python train.py --time_shift_ms=100 --encoder_norm_position="pre" --encoder_mlp_ratio=6 --encoder_bias="all" --encoder_width=384 --encoder_positions="rope" --text_encoder_causal=true --text_encoder_head_dim=16 --text_encoder_positions="learned" --muon_scale="match_rms_adamw" --adamw_lr_other_params=0.00073 --lr_schedule="wsd"
Rows from block 7 of the audio encoder of a small contrastive audio-text model, named by matrix and row number. Rows with one number belong to one neuron. Each number is 200 + 40 x the weight over its row's rms, rounded and kept within 0 to 999. All counts start at 0.
After each neuron's rows are labels from the 100 clips, of 14976, where the neuron reaches its highest value: "responds to" is what is common among them. Only what is clearly more common there than usual is listed. The data: synthesized solo parts of chorales (CocoChorales). In brackets: how many of the 100.
# fc1: MLP up (encoder.blocks.7.mlp.fc1.weight, 2304x384), inputs 138-160
# fc2: MLP down (encoder.blocks.7.mlp.fc2.weight, 384x2304, transposed), outputs 138-160

fc1.188,189,229,132,225,177,224,197,269,210,207,203,119,208,227,209,178,171,176,147,244,156,213,219
fc2.188,191,193,145,259,204,189,192,265,211,168,200,92,212,238,244,184,174,217,212,190,163,211,172
responds to: note E5 (71); note D5 (48); violin (40); note A#3 (27)

fc1.372,196,223,268,184,199,230,168,231,236,207,214,149,208,209,213,226,235,194,171,227,238,227,183
fc2.372,133,224,240,171,226,173,203,276,243,214,216,183,286,251,223,205,219,141,158,192,266,199,231
responds to: note D4 (73); note D3 (66); bassoon (47); note C#4 (42)

fc1.291,181,179,129,188,162,186,224,245,177,163,188,163,158,160,129,202,269,180,220,201,155,230,197
fc2.291,224,218,195,227,90,184,220,287,168,162,218,167,218,164,180,168,264,221,188,181,135,180,261
responds to: note D4 (98); note D#4 (49); note G4 (46); clarinet (38)

fc1.438,246,216,149,284,228,225,236,254,167,131,245,209,228,230,211,253,211,199,194,169,189,259,292
fc2.438,230,206,209,279,230,232,165,196,226,107,168,170,212,206,211,240,183,161,227,129,261,247,307
responds to: note C#4 (94); trombone (26)

fc1.376,251,270,230,233,242,192,224,178,198,197,176,232,215,174,236,191,215,193,230,146,178,236,178
fc2.376,220,195,198,230,190,191,236,161,198,225,158,181,138,174,213,154,182,227,230,155,220,243,182
responds to: violin (54); note F#5 (47); instrument: flute (30); note G#5 (25)

fc1.364,158,228,210,169,244,223,187,195,197,188,203,172,197,262,190,154,163,229,144,213,206,142,183
fc2.364,169,207,225,197,262,218,209,240,255,199,209,167,213,232,168,232,176,235,186,181,232,163,200
responds to: note E3 (100); note G#3 (47); note A3 (43); tuba (41)

fc1.107,280,186,167,259,191,186,190,178,198,159,202,160,176,129,216,215,249,166,243,183,173,223,252
fc2.107,249,184,202,244,200,206,197,178,195,154,171,120,187,168,241,219,159,185,262,135,181,242,235
responds to: note C#4 (90); note F#4 (37); note G#3 (28)

fc1.646,185,164,209,160,182,217,144,204,188,209,224,241,132,171,243,127,119,183,185,174,208,231,212
fc2.646,165,181,220,181,132,146,162,259,150,221,178,231,175,173,262,192,143,193,164,162,270,183,157
responds to: note E5 (55); clarinet (39); note D#4 (34)

fc1.502,231,174,98,163,244,217,204,111,189,133,226,161,225,137,199,215,241,230,161,154,143,257,203
fc2.502,213,219,149,176,203,240,264,158,272,180,180,179,261,223,213,202,215,201,197,115,179,235,214
responds to: note C#4 (85); note A#3 (39); note D4 (31); viola (29)

fc1.366,106,135,250,151,264,238,226,146,158,247,132,199,246,241,147,184,95,173,262,253,188,137,227
fc2.366,128,210,234,139,247,207,233,206,180,216,159,186,255,208,155,203,221,188,241,250,185,211,273
responds to: trumpet (94); note F5 (44)

fc1.149,243,235,170,207,175,187,231,182,191,155,256,245,211,154,184,225,215,202,192,218,184,204,254
fc2.149,229,196,187,177,142,189,275,192,261,216,183,280,166,224,243,196,192,196,203,211,161,174,216
responds to: note C#4 (82); note D#4 (57); note C4 (36); note G#3 (26)

fc1.492,152,259,175,232,222,148,204,279,166,164,208,291,197,204,265,175,257,199,225,174,230,250,175
fc2.492,170,227,140,243,226,210,223,252,172,155,187,312,188,215,237,168,243,159,205,106,250,220,179
responds to: trumpet (47); note D#5 (35); note B3 (30)

fc1.560,183,175,266,185,209,265,227,158,152,204,156,177,289,137,220,206,229,188,244,246,206,276,143
fc2.560,198,229,242,147,199,266,245,195,231,169,138,148,260,194,227,217,198,189,218,251,171,229,163
responds to: note C#4 (48); note F#4 (38)

fc1.216,201,140,261,265,172,184,199,250,178,191,167,231,217,221,195,267,231,221,174,214,194,198,226
fc2.216,168,174,170,237,262,207,217,215,211,160,177,229,206,209,212,298,153,263,219,223,235,203,202
responds to: note E3 (99); note B3 (75); cello (36); bassoon (35)

fc1.627,220,132,193,156,263,170,149,259,150,225,143,255,168,173,185,125,157,187,231,150,250,185,245
fc2.627,270,173,134,195,185,168,230,307,243,211,211,179,143,221,175,177,243,202,175,92,169,150,285
responds to: trombone (100); note C#4 (45); note G#4 (38)

fc1.487,132,180,241,200,201,111,201,254,223,131,247,234,231,184,206,108,143,107,195,165,139,194,161
fc2.487,162,134,234,258,172,172,182,263,217,135,204,265,253,238,203,169,209,158,245,180,186,280,219
responds to: note B4 (38); oboe (37); note D5 (35)

fc1.390,202,286,231,132,274,234,249,170,199,297,162,224,188,219,216,183,137,159,204,181,185,131,237
fc2.390,196,203,204,158,257,194,236,204,253,211,179,198,227,255,269,146,142,118,172,161,203,149,183
responds to: note C4 (71); note F5 (29); note A#3 (29); tuba (27)

fc1.50,253,141,196,129,218,232,211,171,129,187,143,197,181,202,151,199,148,191,234,255,200,162,203
fc2.50,240,181,115,188,178,226,276,292,162,225,116,97,144,225,177,199,208,204,206,231,176,167,199
responds to: trumpet (75); note F5 (44); note D#5 (37); note C#5 (30)

fc1.379,198,209,144,268,208,219,229,245,188,243,173,98,180,178,153,187,189,213,218,174,210,230,312
fc2.379,216,165,171,242,232,172,306,207,211,226,157,147,112,174,116,229,202,183,191,192,184,263,225
responds to: flute (51); note F#5 (38); note G5 (35)

fc1.4,142,187,264,172,164,166,261,194,127,202,160,207,238,191,198,199,256,245,216,261,253,250,114
fc2.4,215,182,234,237,185,203,250,210,161,157,178,192,220,170,181,215,204,232,222,252,173,236,182
responds to: flute (63); viola (37); note G4 (32); note D5 (29)

fc1.209,129,220,182,164,175,159,189,217,229,185,151,246,256,157,172,162,247,256,239,198,131,248,227
fc2.209,181,257,201,88,173,131,166,252,181,224,164,198,286,200,227,193,208,232,238,243,206,172,196
responds to: note D4 (94); note C#4 (65); viola (35)

fc1.562,110,190,135,157,221,245,129,248,197,248,218,214,207,222,183,211,149,201,166,162,202,187,192
fc2.562,165,171,151,120,209,219,170,219,285,213,179,274,219,273,210,204,179,196,168,203,236,136,188
responds to: note C4 (53); note A3 (50); note C5 (32); cello (26)

fc1.561,121,195,177,184,200,192,116,149,228,191,177,139,239,116,209,200,152,223,177,216,135,193,217
fc2.561,108,209,117,188,203,233,131,155,289,154,232,167,204,177,195,188,206,203,122,138,158,121,220
responds to: flute (100); note D5 (36); note F5 (30); note G#5 (27)

fc1.1,201,158,177,262,226,191,188,149,209,217,227,212,216,155,183,208,261,226,205,114,243,250,202
fc2.1,240,165,202,214,152,132,234,128,276,184,237,135,248,202,181,186,276,222,156,127,221,216,202
responds to: note D4 (79); cello (42); note C#4 (41); clarinet (39)

fc1.598,93,288,156,195,160,222,256,185,148,162,192,153,220,289,207,215,193,220,243,211,237,203,179
fc2.598,169,203,202,175,225,175,242,229,150,148,202,149,223,208,208,256,255,251,151,202,276,167,118
responds to: note E3 (100); note B3 (62); tuba (57); note G3 (33)

fc1.557,212,240,252,184,172,142,246,172,152,319,202,216,230,214,238,151,210,233,166,172,215,188,244
fc2.557,258,240,319,253,142,201,183,178,221,261,173,151,233,206,229,193,235,248,151,120,217,158,235
responds to: note D4 (87); note E4 (60); viola (44)

fc1.692,208,196,160,174,274,230,189,281,199,119,202,202,181,294,190,191,191,190,176,242,273,193,200
fc2.692,193,160,250,122,275,211,272,259,234,163,166,190,181,270,240,260,233,185,208,259,259,197,218
responds to: note C4 (75); note C#4 (63); trombone (33); note A#3 (33)

fc1.391,144,91,183,212,147,151,174,145,184,181,165,183,242,223,228,177,281,228,206,176,138,288,191
fc2.391,197,137,199,190,196,172,118,201,163,202,217,262,203,178,200,185,199,168,195,198,194,220,221
responds to: note B4 (88); horn (29); note C#5 (28); note C5 (25)

fc1.42,208,144,199,124,157,239,158,271,100,159,209,163,161,261,240,192,123,147,257,181,172,163,170
fc2.42,172,139,195,217,162,186,219,283,175,154,162,134,159,258,210,221,198,124,172,176,190,161,161
responds to: trumpet (48); note A#4 (38); note G5 (33); note A#5 (25)

fc1.278,213,224,230,251,228,177,207,166,233,162,225,222,204,215,169,181,213,186,137,257,211,168,232
fc2.278,192,215,267,148,153,213,227,199,216,165,211,166,210,133,165,187,164,169,143,262,207,173,241
responds to: violin (100); note C#5 (55); note B4 (51); note F#5 (35)

fc1.718,209,192,219,100,231,200,148,165,216,185,180,214,199,179,118,228,223,184,185,210,244,191,235
fc2.718,226,227,98,189,218,129,178,187,267,230,230,136,141,205,159,214,186,274,211,221,268,132,230
responds to: flute (32); saxophone (26); note G5 (26)

fc1.700,162,197,167,221,149,228,213,210,162,122,253,270,231,218,239,152,326,194,239,170,217,215,196
fc2.700,209,164,170,226,157,216,160,243,110,134,200,243,260,231,250,212,280,217,238,178,213,227,177
responds to: flute (38); note D4 (31); trombone (30)

fc1.388,183,228,247,224,182,194,158,239,257,148,165,153,135,201,133,243,187,176,228,240,204,281,198
fc2.388,179,123,247,215,177,187,156,258,252,138,198,143,123,210,133,222,212,182,264,154,187,251,187
responds to: note C4 (39); note A3 (35); note A4 (31); note G5 (28)

fc1.414,198,194,191,165,200,190,157,250,264,129,169,177,234,119,183,182,145,169,223,216,162,178,277
fc2.414,189,184,262,180,238,247,100,236,271,148,180,170,192,201,180,208,180,188,249,230,160,125,264
responds to: note C#4 (44); viola (41); note D#4 (39)

fc1.55,196,231,206,234,207,197,258,166,213,153,198,189,200,221,202,218,212,194,190,186,186,237,239
fc2.55,168,224,189,206,226,195,207,226,214,155,195,115,284,246,205,195,206,173,201,182,234,169,202
responds to: note D4 (78); note D#4 (75); bassoon (42)

fc1.455,186,219,166,117,254,257,280,182,165,254,180,148,220,189,186,146,186,143,216,265,166,151,287
fc2.455,194,194,191,198,270,275,211,273,184,157,223,193,243,200,173,221,226,226,206,184,205,126,278
responds to: note E3 (100); note B3 (42); cello (39); bassoon (33)

fc1.86,154,187,213,240,230,234,166,197,213,210,199,186,274,174,195,135,149,143,274,163,199,246,214
fc2.86,186,224,221,190,222,260,171,216,223,254,174,185,231,182,227,156,143,126,261,103,207,211,208
responds to: note C#4 (93); viola (37); cello (32)

fc1.644,158,226,212,176,233,249,154,258,224,201,227,179,179,292,211,191,161,209,123,174,180,219,195
fc2.644,184,158,203,149,241,255,146,206,269,175,226,183,205,233,213,300,172,152,198,150,175,240,167
responds to: note C4 (92); tuba (53); note A3 (36); note B3 (36)

fc1.400,207,301,189,198,196,224,278,130,138,178,168,213,147,72,199,291,188,172,155,179,112,210,214
fc2.400,133,274,224,232,136,284,258,209,189,176,241,170,173,186,199,261,183,183,196,190,115,188,211
responds to: note E5 (87); note F#5 (34); violin (32); trumpet (30)

fc1.6,261,287,235,196,183,211,235,157,202,126,129,161,210,202,198,160,114,172,173,214,219,253,194
fc2.6,264,234,203,210,224,212,246,177,286,155,114,131,173,216,216,139,140,187,152,220,172,251,292
responds to: note C4 (73); note C#4 (38); clarinet (27)

fc1.707,226,266,232,141,211,194,154,190,129,248,198,257,150,223,223,194,127,178,166,202,252,194,193
fc2.707,197,285,180,176,175,169,174,165,164,245,171,226,218,215,242,219,135,174,168,144,239,195,199
responds to: violin (69); note A#4 (40); note C5 (28)

fc1.33,199,201,222,174,228,141,133,185,205,222,168,186,258,119,230,164,254,203,162,198,202,178,201
fc2.33,210,244,138,183,237,237,140,214,241,209,190,167,258,150,223,133,257,187,128,202,182,101,186
responds to: trombone (95); note F#4 (40); note G#4 (27)

fc1.296,229,173,177,271,212,221,224,132,199,176,121,160,184,222,209,215,182,166,180,160,205,172,205
fc2.296,177,295,118,260,168,180,250,95,290,133,207,160,177,205,211,252,247,227,85,125,164,81,190
responds to: flute (100); note F5 (33); note E5 (25)

fc1.196,156,153,239,205,140,220,171,203,183,217,172,198,116,229,210,212,199,179,270,190,210,196,175
fc2.196,120,248,175,294,132,162,238,199,249,186,215,208,182,184,220,210,216,148,147,151,207,204,225
responds to: flute (100); note E5 (65); note F#5 (54); note D5 (36)

fc1.677,209,149,252,299,211,159,258,188,224,283,251,255,246,185,189,143,209,177,204,156,198,154,283
fc2.677,268,203,228,249,227,194,259,170,232,224,208,223,290,153,199,119,200,175,181,164,231,120,237
responds to: note D4 (79); note D#4 (28)