A small contrastive audio-text model, trained from scratch.
Model: log mel input, encoder arch vit, encoder norm rmsnorm, encoder activation gelu, encoder layers 12, text encoder width 256.
Training: muon at rate 0.0017, 9100 steps, batches of 128.
Data: 39062 training examples, 29.8 epochs.
Rows from block 8 of the audio encoder of a small contrastive audio-text model, named by matrix and row number. Rows with one number belong to one neuron. Each number is 128 + 24 x the weight over its row's rms, rounded and kept within 0 to 255. All counts start at 0. Numbers have three digits each.
After each neuron's rows are labels from the 100 clips, of 14976, where the neuron reaches its highest value: "loudest band" is the band of the loudest frequency at the time of the peak. Only what is clearly more common there than usual is listed. The data: synthesized solo parts of chorales (CocoChorales). In brackets: how many of the 100.
# fc1: MLP up (encoder.blocks.8.mlp.fc1.weight, 2304x384), inputs 192-255
# fc2: MLP down (encoder.blocks.8.mlp.fc2.weight, 384x2304, transposed), outputs 192-255

fc1.709:134095149135113160120098152151089107098157127157130133167102123129094129118150080156176131081165137110079158113119132173104107102153168113092169102097112132133108145145103162120126123142144132
fc2.709:108105158134135190103119114151106131115146116167132126147112126134088105112126094138172133086123092143089150126109149173142129123134160149048132104085124159119119125127130132138159129130150141
loudest band: 500 to 1000 Hz (71)

fc1.278:146136166131126128133119137130170132133161146105155154113133142123109093108129172135104140119140061107145178141147156113130173143118136081132139178096129132137119128138175113105131106164132131
fc2.278:124129149090074111155094160097108155142165118099131151100129115119125124134087162137100136120118094076147154120123131170137147181103120091158170149111130138140110105100163094144132129148128119
loudest band: 1000 to 2000 Hz (48)

fc1.157:080120118124101098131159170145096146133121119094112097158133129125136114117134167135075121141145138094132178147146159092121135132139134146125118120118147114133111132108116141106141098141123096
fc2.157:093124149139110114155139150142118135118134121088120075212133111105140103121108137161118097120169119111117150159126138101119130110133119128119124140104151137102141112102126133089165131138116090
loudest band: 250 to 500 Hz (69)

fc1.45:092130130128072144132150187105111140141098133121100109128054144122100120139080148192118131119146157169129127087100131088130132136158103135089103088095120113136141127117156171171144173114107095
fc2.45:132174130162064139153145152116134132162133080114099130140070104104101082140114122194101158116122119129097185098115103096121110114148114132128110118109113107145146109115165158112166197072122134
loudest band: 1000 to 2000 Hz (65)

fc1.261:139169175143088141080118078161123128112097156143084108126111130163106130061127091111140135123150122109107112112099154127105118125181173112105139141109123126122120096107152110124123139113123124
fc2.261:119166124129066100080141101144116121108101131138111127110150121165114121088132077151165154123135133094110149129115132165113145101152141109121134121121150177135104136113125090136126134081116112
loudest band: 500 to 1000 Hz (49)

fc1.75:117115092148131094142102147194107148089121133184177149112178140133110095138123111096138129133111120108120089186111107107149141095107142153130099139147112132073106151143113120131098096111122129
fc2.75:113110105139092108123135120172131184073134099142146135101172102135141107080182121149133161100111131096152147172109092129133118130142121119120127131143134139090110133123108108166077108127131122
loudest band: 250 to 500 Hz (92)

fc1.260:107136132143162148114143150098103143109141103145141100159098127168140131127156130125122105132137143104146126192115117186089129116104142115106150125084115143096111105149133134134148129113158125
fc2.260:103128140167145093133090144107110129111083111117137085173137150142108153132152149137122123131170139119093133131150126166114134115138152125113172124083150148131124093149130156143158146119146131
loudest band: 250 to 500 Hz (65)

fc1.281:160094144115118148166133087162121133110102175133143160139142140142108131141102121110146096107165169164141086146119149149087112126112099112114104113152117121139142113045140123185127132164132091
fc2.281:154147113116130122179126085151156137141102176155151182117132161134117131126130126098136096129127179140128097156141192138100143181099096165129111141192114141142148108090095118143099120136149126
loudest band: 500 to 1000 Hz (72)

fc1.85:151129123087134110143097096123112164099169096137076130112129141135143155125145140105099121151139126104122119099123141166130112089121176164146163144152068161148147137093076117103144108113147116
fc2.85:159130129128145090133107125124143147110162105154114109136137150145166126151143170129130102131121148123140125141128137160143152121113152149155158138178087192170139128135122117126088096137131136
loudest band: 250 to 500 Hz (89)

fc1.536:140130184105095098151133144123137146071116143087150151151097123119119139131134174146129078156120147183146101083130164085076150129124093140139157102122141129097103131100095103163137167133105155
fc2.536:122176169133083120149097147104136148071161118096169155122132116140106139142114126131136142143118179118074123117139155123108141124133129143103133127127136140117119157091092075152139161123119147
loudest band: 500 to 1000 Hz (62); 1000 to 2000 Hz (32)

fc1.252:148135135112188139171091138118136118160104107094089074122121094140136127127092108130108177087141162146134122109183177130084136111149148104142130147128145110159129108125098117158112181130100163
fc2.252:126134113144153136115134114149124115165096097121096139104144119134096133133103108132118190135108123170131128084148167103123104117102116117133107162124150109122117091152106129166124145137120135
loudest band: 1000 to 2000 Hz (36)

fc1.189:143125112123108111133076116193137169154081186112121126134096091142108131153103118130103143111137130132122133106111097146112122113126106123165095129117122147127124117104121121161117162091118102
fc2.189:112069122123087128167116112163125130098111141139146125119128105138118130170135153122135119105152133135135093100119110123097115113106069110179089127127104132127123133134128106145150127131127136
loudest band: 250 to 500 Hz (66)

fc1.51:151165131124165105084115141131135139149134116135130123141111132089121144123134052105147179133103085148153114134148136165102095144121082143153138150154090119117128150155153158154143136172122086
fc2.51:096131141123169119102130151115100130115165089135135126154116098119166152145120109119141153139108099140140150121118138153096124121123099117122121153171156106130134127164120136171168171154135091
loudest band: 250 to 500 Hz (77)

fc1.201:090066129147161139119164146158137108078099137087122088121123121131132141111122104114117134128096139153121131107098131134183142160151132127142095148144140167124145107130108176165164106161086122
fc2.201:107044137126177148139133137135084131088123127106104108145160124091154124112110128122135142123089107123142142142153100171158157113137121117130122136176168127153139115138119092165149125130115106
loudest band: 1000 to 2000 Hz (78)

fc1.399:137166120135140102170127140143181064129128119138133128126165126109115195085120112105097115132129092122079156107113117150129127170110117126121128126157131163153143132127118100122109144136121132
fc2.399:138133116124091075127151123137148124126116130119102159130158080109135159100111147115096085123115128098135153144105138142140120124130147113115172096123172159139122152191099094131115130153106132
loudest band: 1000 to 2000 Hz (33)

fc1.5:120169123103157122086124082125117107115111137123121131115154158151088108171134094132153102121155115145149167145115147135139102126139107085111126116102126137143088169105116126120085169142108154
fc2.5:123100132124148125083160084157130123113100115152131146123142154142083117178150112113122096067146140146135138126117134139143113158138131149095146135147153163159112148142106149141110148124160121
loudest band: 250 to 500 Hz (92)

fc1.393:134126119127122125118140173104118130134128107118084139149074143127178119090123137142090094137146131150100163087124124113133143114164170100132104117114136134139090136129164141096119132090136125
fc2.393:111135129124103075144136134119145149114132120152098185117106121089144128097166125126085119131140140146116147144087115160144118100134140120146118138105130145157090107124139138063118151120135125
loudest band: 1000 to 2000 Hz (78)

fc1.34:106092122103126099147130093118161153121090136122098138118098137115113163117123075096140109132066128116119152112122158117090202119110119095161138090104121141133099139154091088161148128133112092
fc2.34:112086133109169161137140084161131144121110125132134156147131133154131157116115127081131075127100118126133110099124152143133168128096110135150144116152140128146120131169112110158135176096137078
loudest band: 1000 to 2000 Hz (38)

fc1.345:121126124157148135127148129126157146124092142146117126143139161128117133162145191154146132135164083155149136137147145141140096111171119108072186102109129102110120122119173116149115121173167107
fc2.345:081102127130136110114143122143138149142132116154122142120141103147133127143157188135151169110195067097146145137134136152138078141132152095108151114103129096161127125133139115152152129159158157
loudest band: 1000 to 2000 Hz (29)

fc1.56:113132146128162121113106135139096127126132120134103091144116156122152144122129122161127128101108091126073186134122127127121113126085145106102117124085099078104151098111134178089109117116095108
fc2.56:161122165142145124106071136133098155143138127126113092144122126100165142114131129207122151123107146141091156139137125112139137134134111114134107134134125093153119115115100178113115141108122129
loudest band: 1000 to 2000 Hz (29)

fc1.302:138161141110132129156139153123115124117099127157137115148077182135147148082109124159145121155080137093117083119143135089145125127150119105142130125108159102113063169111158148110121093157118150
fc2.302:135088139131082087137143146093119130140100183135124156149082122123145165129112148166182161143135122119105125121139124138159110093160128110138117093089126102129147122151139141111153093116147153
loudest band: 500 to 1000 Hz (55)

fc1.83:122133115101133140120132124067097129171130109100129146122129130135148123157128134118126123108147131152111124083138140133150158066140144150129115153105139133150125149090093154083089149144144108
fc2.83:128077126122116154122131107094146157130124118132127125128124117163133117116152117130115088078163146140130111113149146161118106077139150156155129110098098144130099123150117138082093131112139100
loudest band: 250 to 500 Hz (78)

fc1.669:122142106146160142111137106131132126164117145126142183154133109103119084116104126126097094169125119157159140155155121140138135118124119134121125091130123128129139104113112114109114153144126108
fc2.669:089147123111128124127125088135135127120111121140148171121131125079112115114110140154138100168129081098155129139126133143143104133102125144142126112138124118150155101083111134141117141150124119
loudest band: 250 to 500 Hz (94)

fc1.529:093118126143151124111133140101152132158129131143144171147138173118101180132126129182126093151109154141158125122147147120119105083159134089142091115082114154095131119118138138091169150125096098
fc2.529:077098168136136121146117150096155138168120125125121127161169112130105144126115094178123112163127129138120151105162162117137133103169147113122073128107095164122163108122135120073134118118121112
loudest band: 500 to 1000 Hz (76)

fc1.533:115136141155132080108122121170118159105149126117127079138138156162149166133144164096128075129113137146108164120085114126060140121099132152149110130146176120130107123117129144132154129105099106
fc2.533:130141153152119120122113135170139126121103120120123121169106124159140191112098131093116091130142180130105154128094129145092151138094133129129087087140161150124107120160089141131152129100126119
loudest band: 1000 to 2000 Hz (35)

fc1.146:179102163098099123123154111121132149097118130147111136092159143127128139116134110070118156114153120163143144140131158106152136116141130156129129137128123182080137101076117127126129112103103145
fc2.146:166079161106100119146098082136128133130094143158127132145168123139142132132118133082154130132093135181158128146152168140126182124131124146122136150139120181117159114094125075164078099090129135
loudest band: 500 to 1000 Hz (73)

fc1.178:143122122130158118094116125151129078119157127141177141126111138127126114148137130143139122153087134142108086145143129144170137154133116098122145171162072135111144116118129073116103136142157144
fc2.178:126075099141165131118143091122124147118121133141095140107086134121134099122098095165157139141120113131068123157141145143153152143146108157161091163191073122142145129102128100132141114106147157
loudest band: 500 to 1000 Hz (50)

fc1.258:131082121127086122137127204102118110139124110073113129152069178128117123104128136226104144102154164125138138089113149126146101102143142098081102099172125131146122154129142148145100166128128124
fc2.258:123111127156104135123141178110131148161164115129110155135103152116121110107113135210114177137089098142090162126117153125148109109179142124112109107133126135135150126113162149096151153117142160
loudest band: 1000 to 2000 Hz (45)

fc1.501:099123133169157124165121098134129124106102144108096104067160136114130117134151126142124139134111077164128147101125107123142143118126143112166125161114168103100120139176141098132151141146184105
fc2.501:092086118156116127140138127142095128141127122099114128096148119109140113116159134136182136135148108157136135129095097137139148145103151098148148152115153084109106127147129099149175118099154087
loudest band: 1000 to 2000 Hz (43)

fc1.137:136128095159166121107139159135149149148130100151136121156195105161148130067129122109117064136123147173120135108189134079110134124126151151140091121137179133105141126138163144135148138107123158
fc2.137:142130148125147144135114162136149115112099154134106115153175104128145129103106137137146102140156159138109158099122175090125148100132151115155084106128168116139130148150159156144161140133097142
loudest band: 250 to 500 Hz (81)

fc1.221:121187117129181130101174184123149142116170127136111128128164146148109096138142101172136092163125185142168120123131174161169132131139153108175103126110134113138119153101194099118113111139142141
fc2.221:124153112113146097117126162122130138148133141131125097130138149101105117127146130140144112157133144147146135101134146128143146129142126104140132134133130142167108144103131095115107142145138118
loudest band: 250 to 500 Hz (75)

fc1.21:137121159121132100109101117120119174129142127111104133134124135091093107146099147138131139113156070169151138126136130193154126148092114120162142120120104102154157136090142129151127141114134102
fc2.21:095061149136154130091136118141084129141124132141099171112124131076163121139118122117134131150124089118149139151106115164147106138089158121140162110106155090156147159131154117138142116123181147
loudest band: 1000 to 2000 Hz (61)

fc1.106:160121140094138130099145146132171130161104111105134119123112128128133085081140108142131096168137143156128166130148102120115164107098115102116152134145156113153109152147172134134111135095143108
fc2.106:133139111153107130107181141165096113143131113165115136125087095146130086116159095158129124106118111148105184136142098130120132111140134160125144127134145132127162196148178135162133155098134107
loudest band: 250 to 500 Hz (94)

fc1.215:142099107176138116172102110151146163123136155116093154117117114118129133134162168130144142118128079152116169112108148137132134135109129102139115101108128111153128120082128131154155120096136110
fc2.215:103119135121136144162107101131162127120115146112073133115141061113133124119110156120180135097143100155152123115104142125117144147129128114168120141136139091144105093067111099127120094122121125
loudest band: 1000 to 2000 Hz (35)

fc1.708:109131160124163110132133131087124137129176127172146159155102131086123136153134109125121102158128147094129125101138139113116149156117118146131147160142133122152130111135105124081103152133125147
fc2.708:098112146079148128137152124102112135108137135155124131190132162130124145140093130154113070127133107083151113127134143128149161163086160123135164115133103134145141151135130173099132121137105139
loudest band: 1000 to 2000 Hz (36)

fc1.681:102163105142124116164158117130115110143115130160160128110156123153142195165107092196143114155091149119129154137175147132129137145152073131086114091144101117160136129140130168105150110161129094
fc2.681:143161115149108126157148117106137137138104113170154137140179121127140172174132092168157120166095113113098144146177160157134149157140088128096081111158132154193151140139105179118130126152134114
loudest band: 500 to 1000 Hz (48)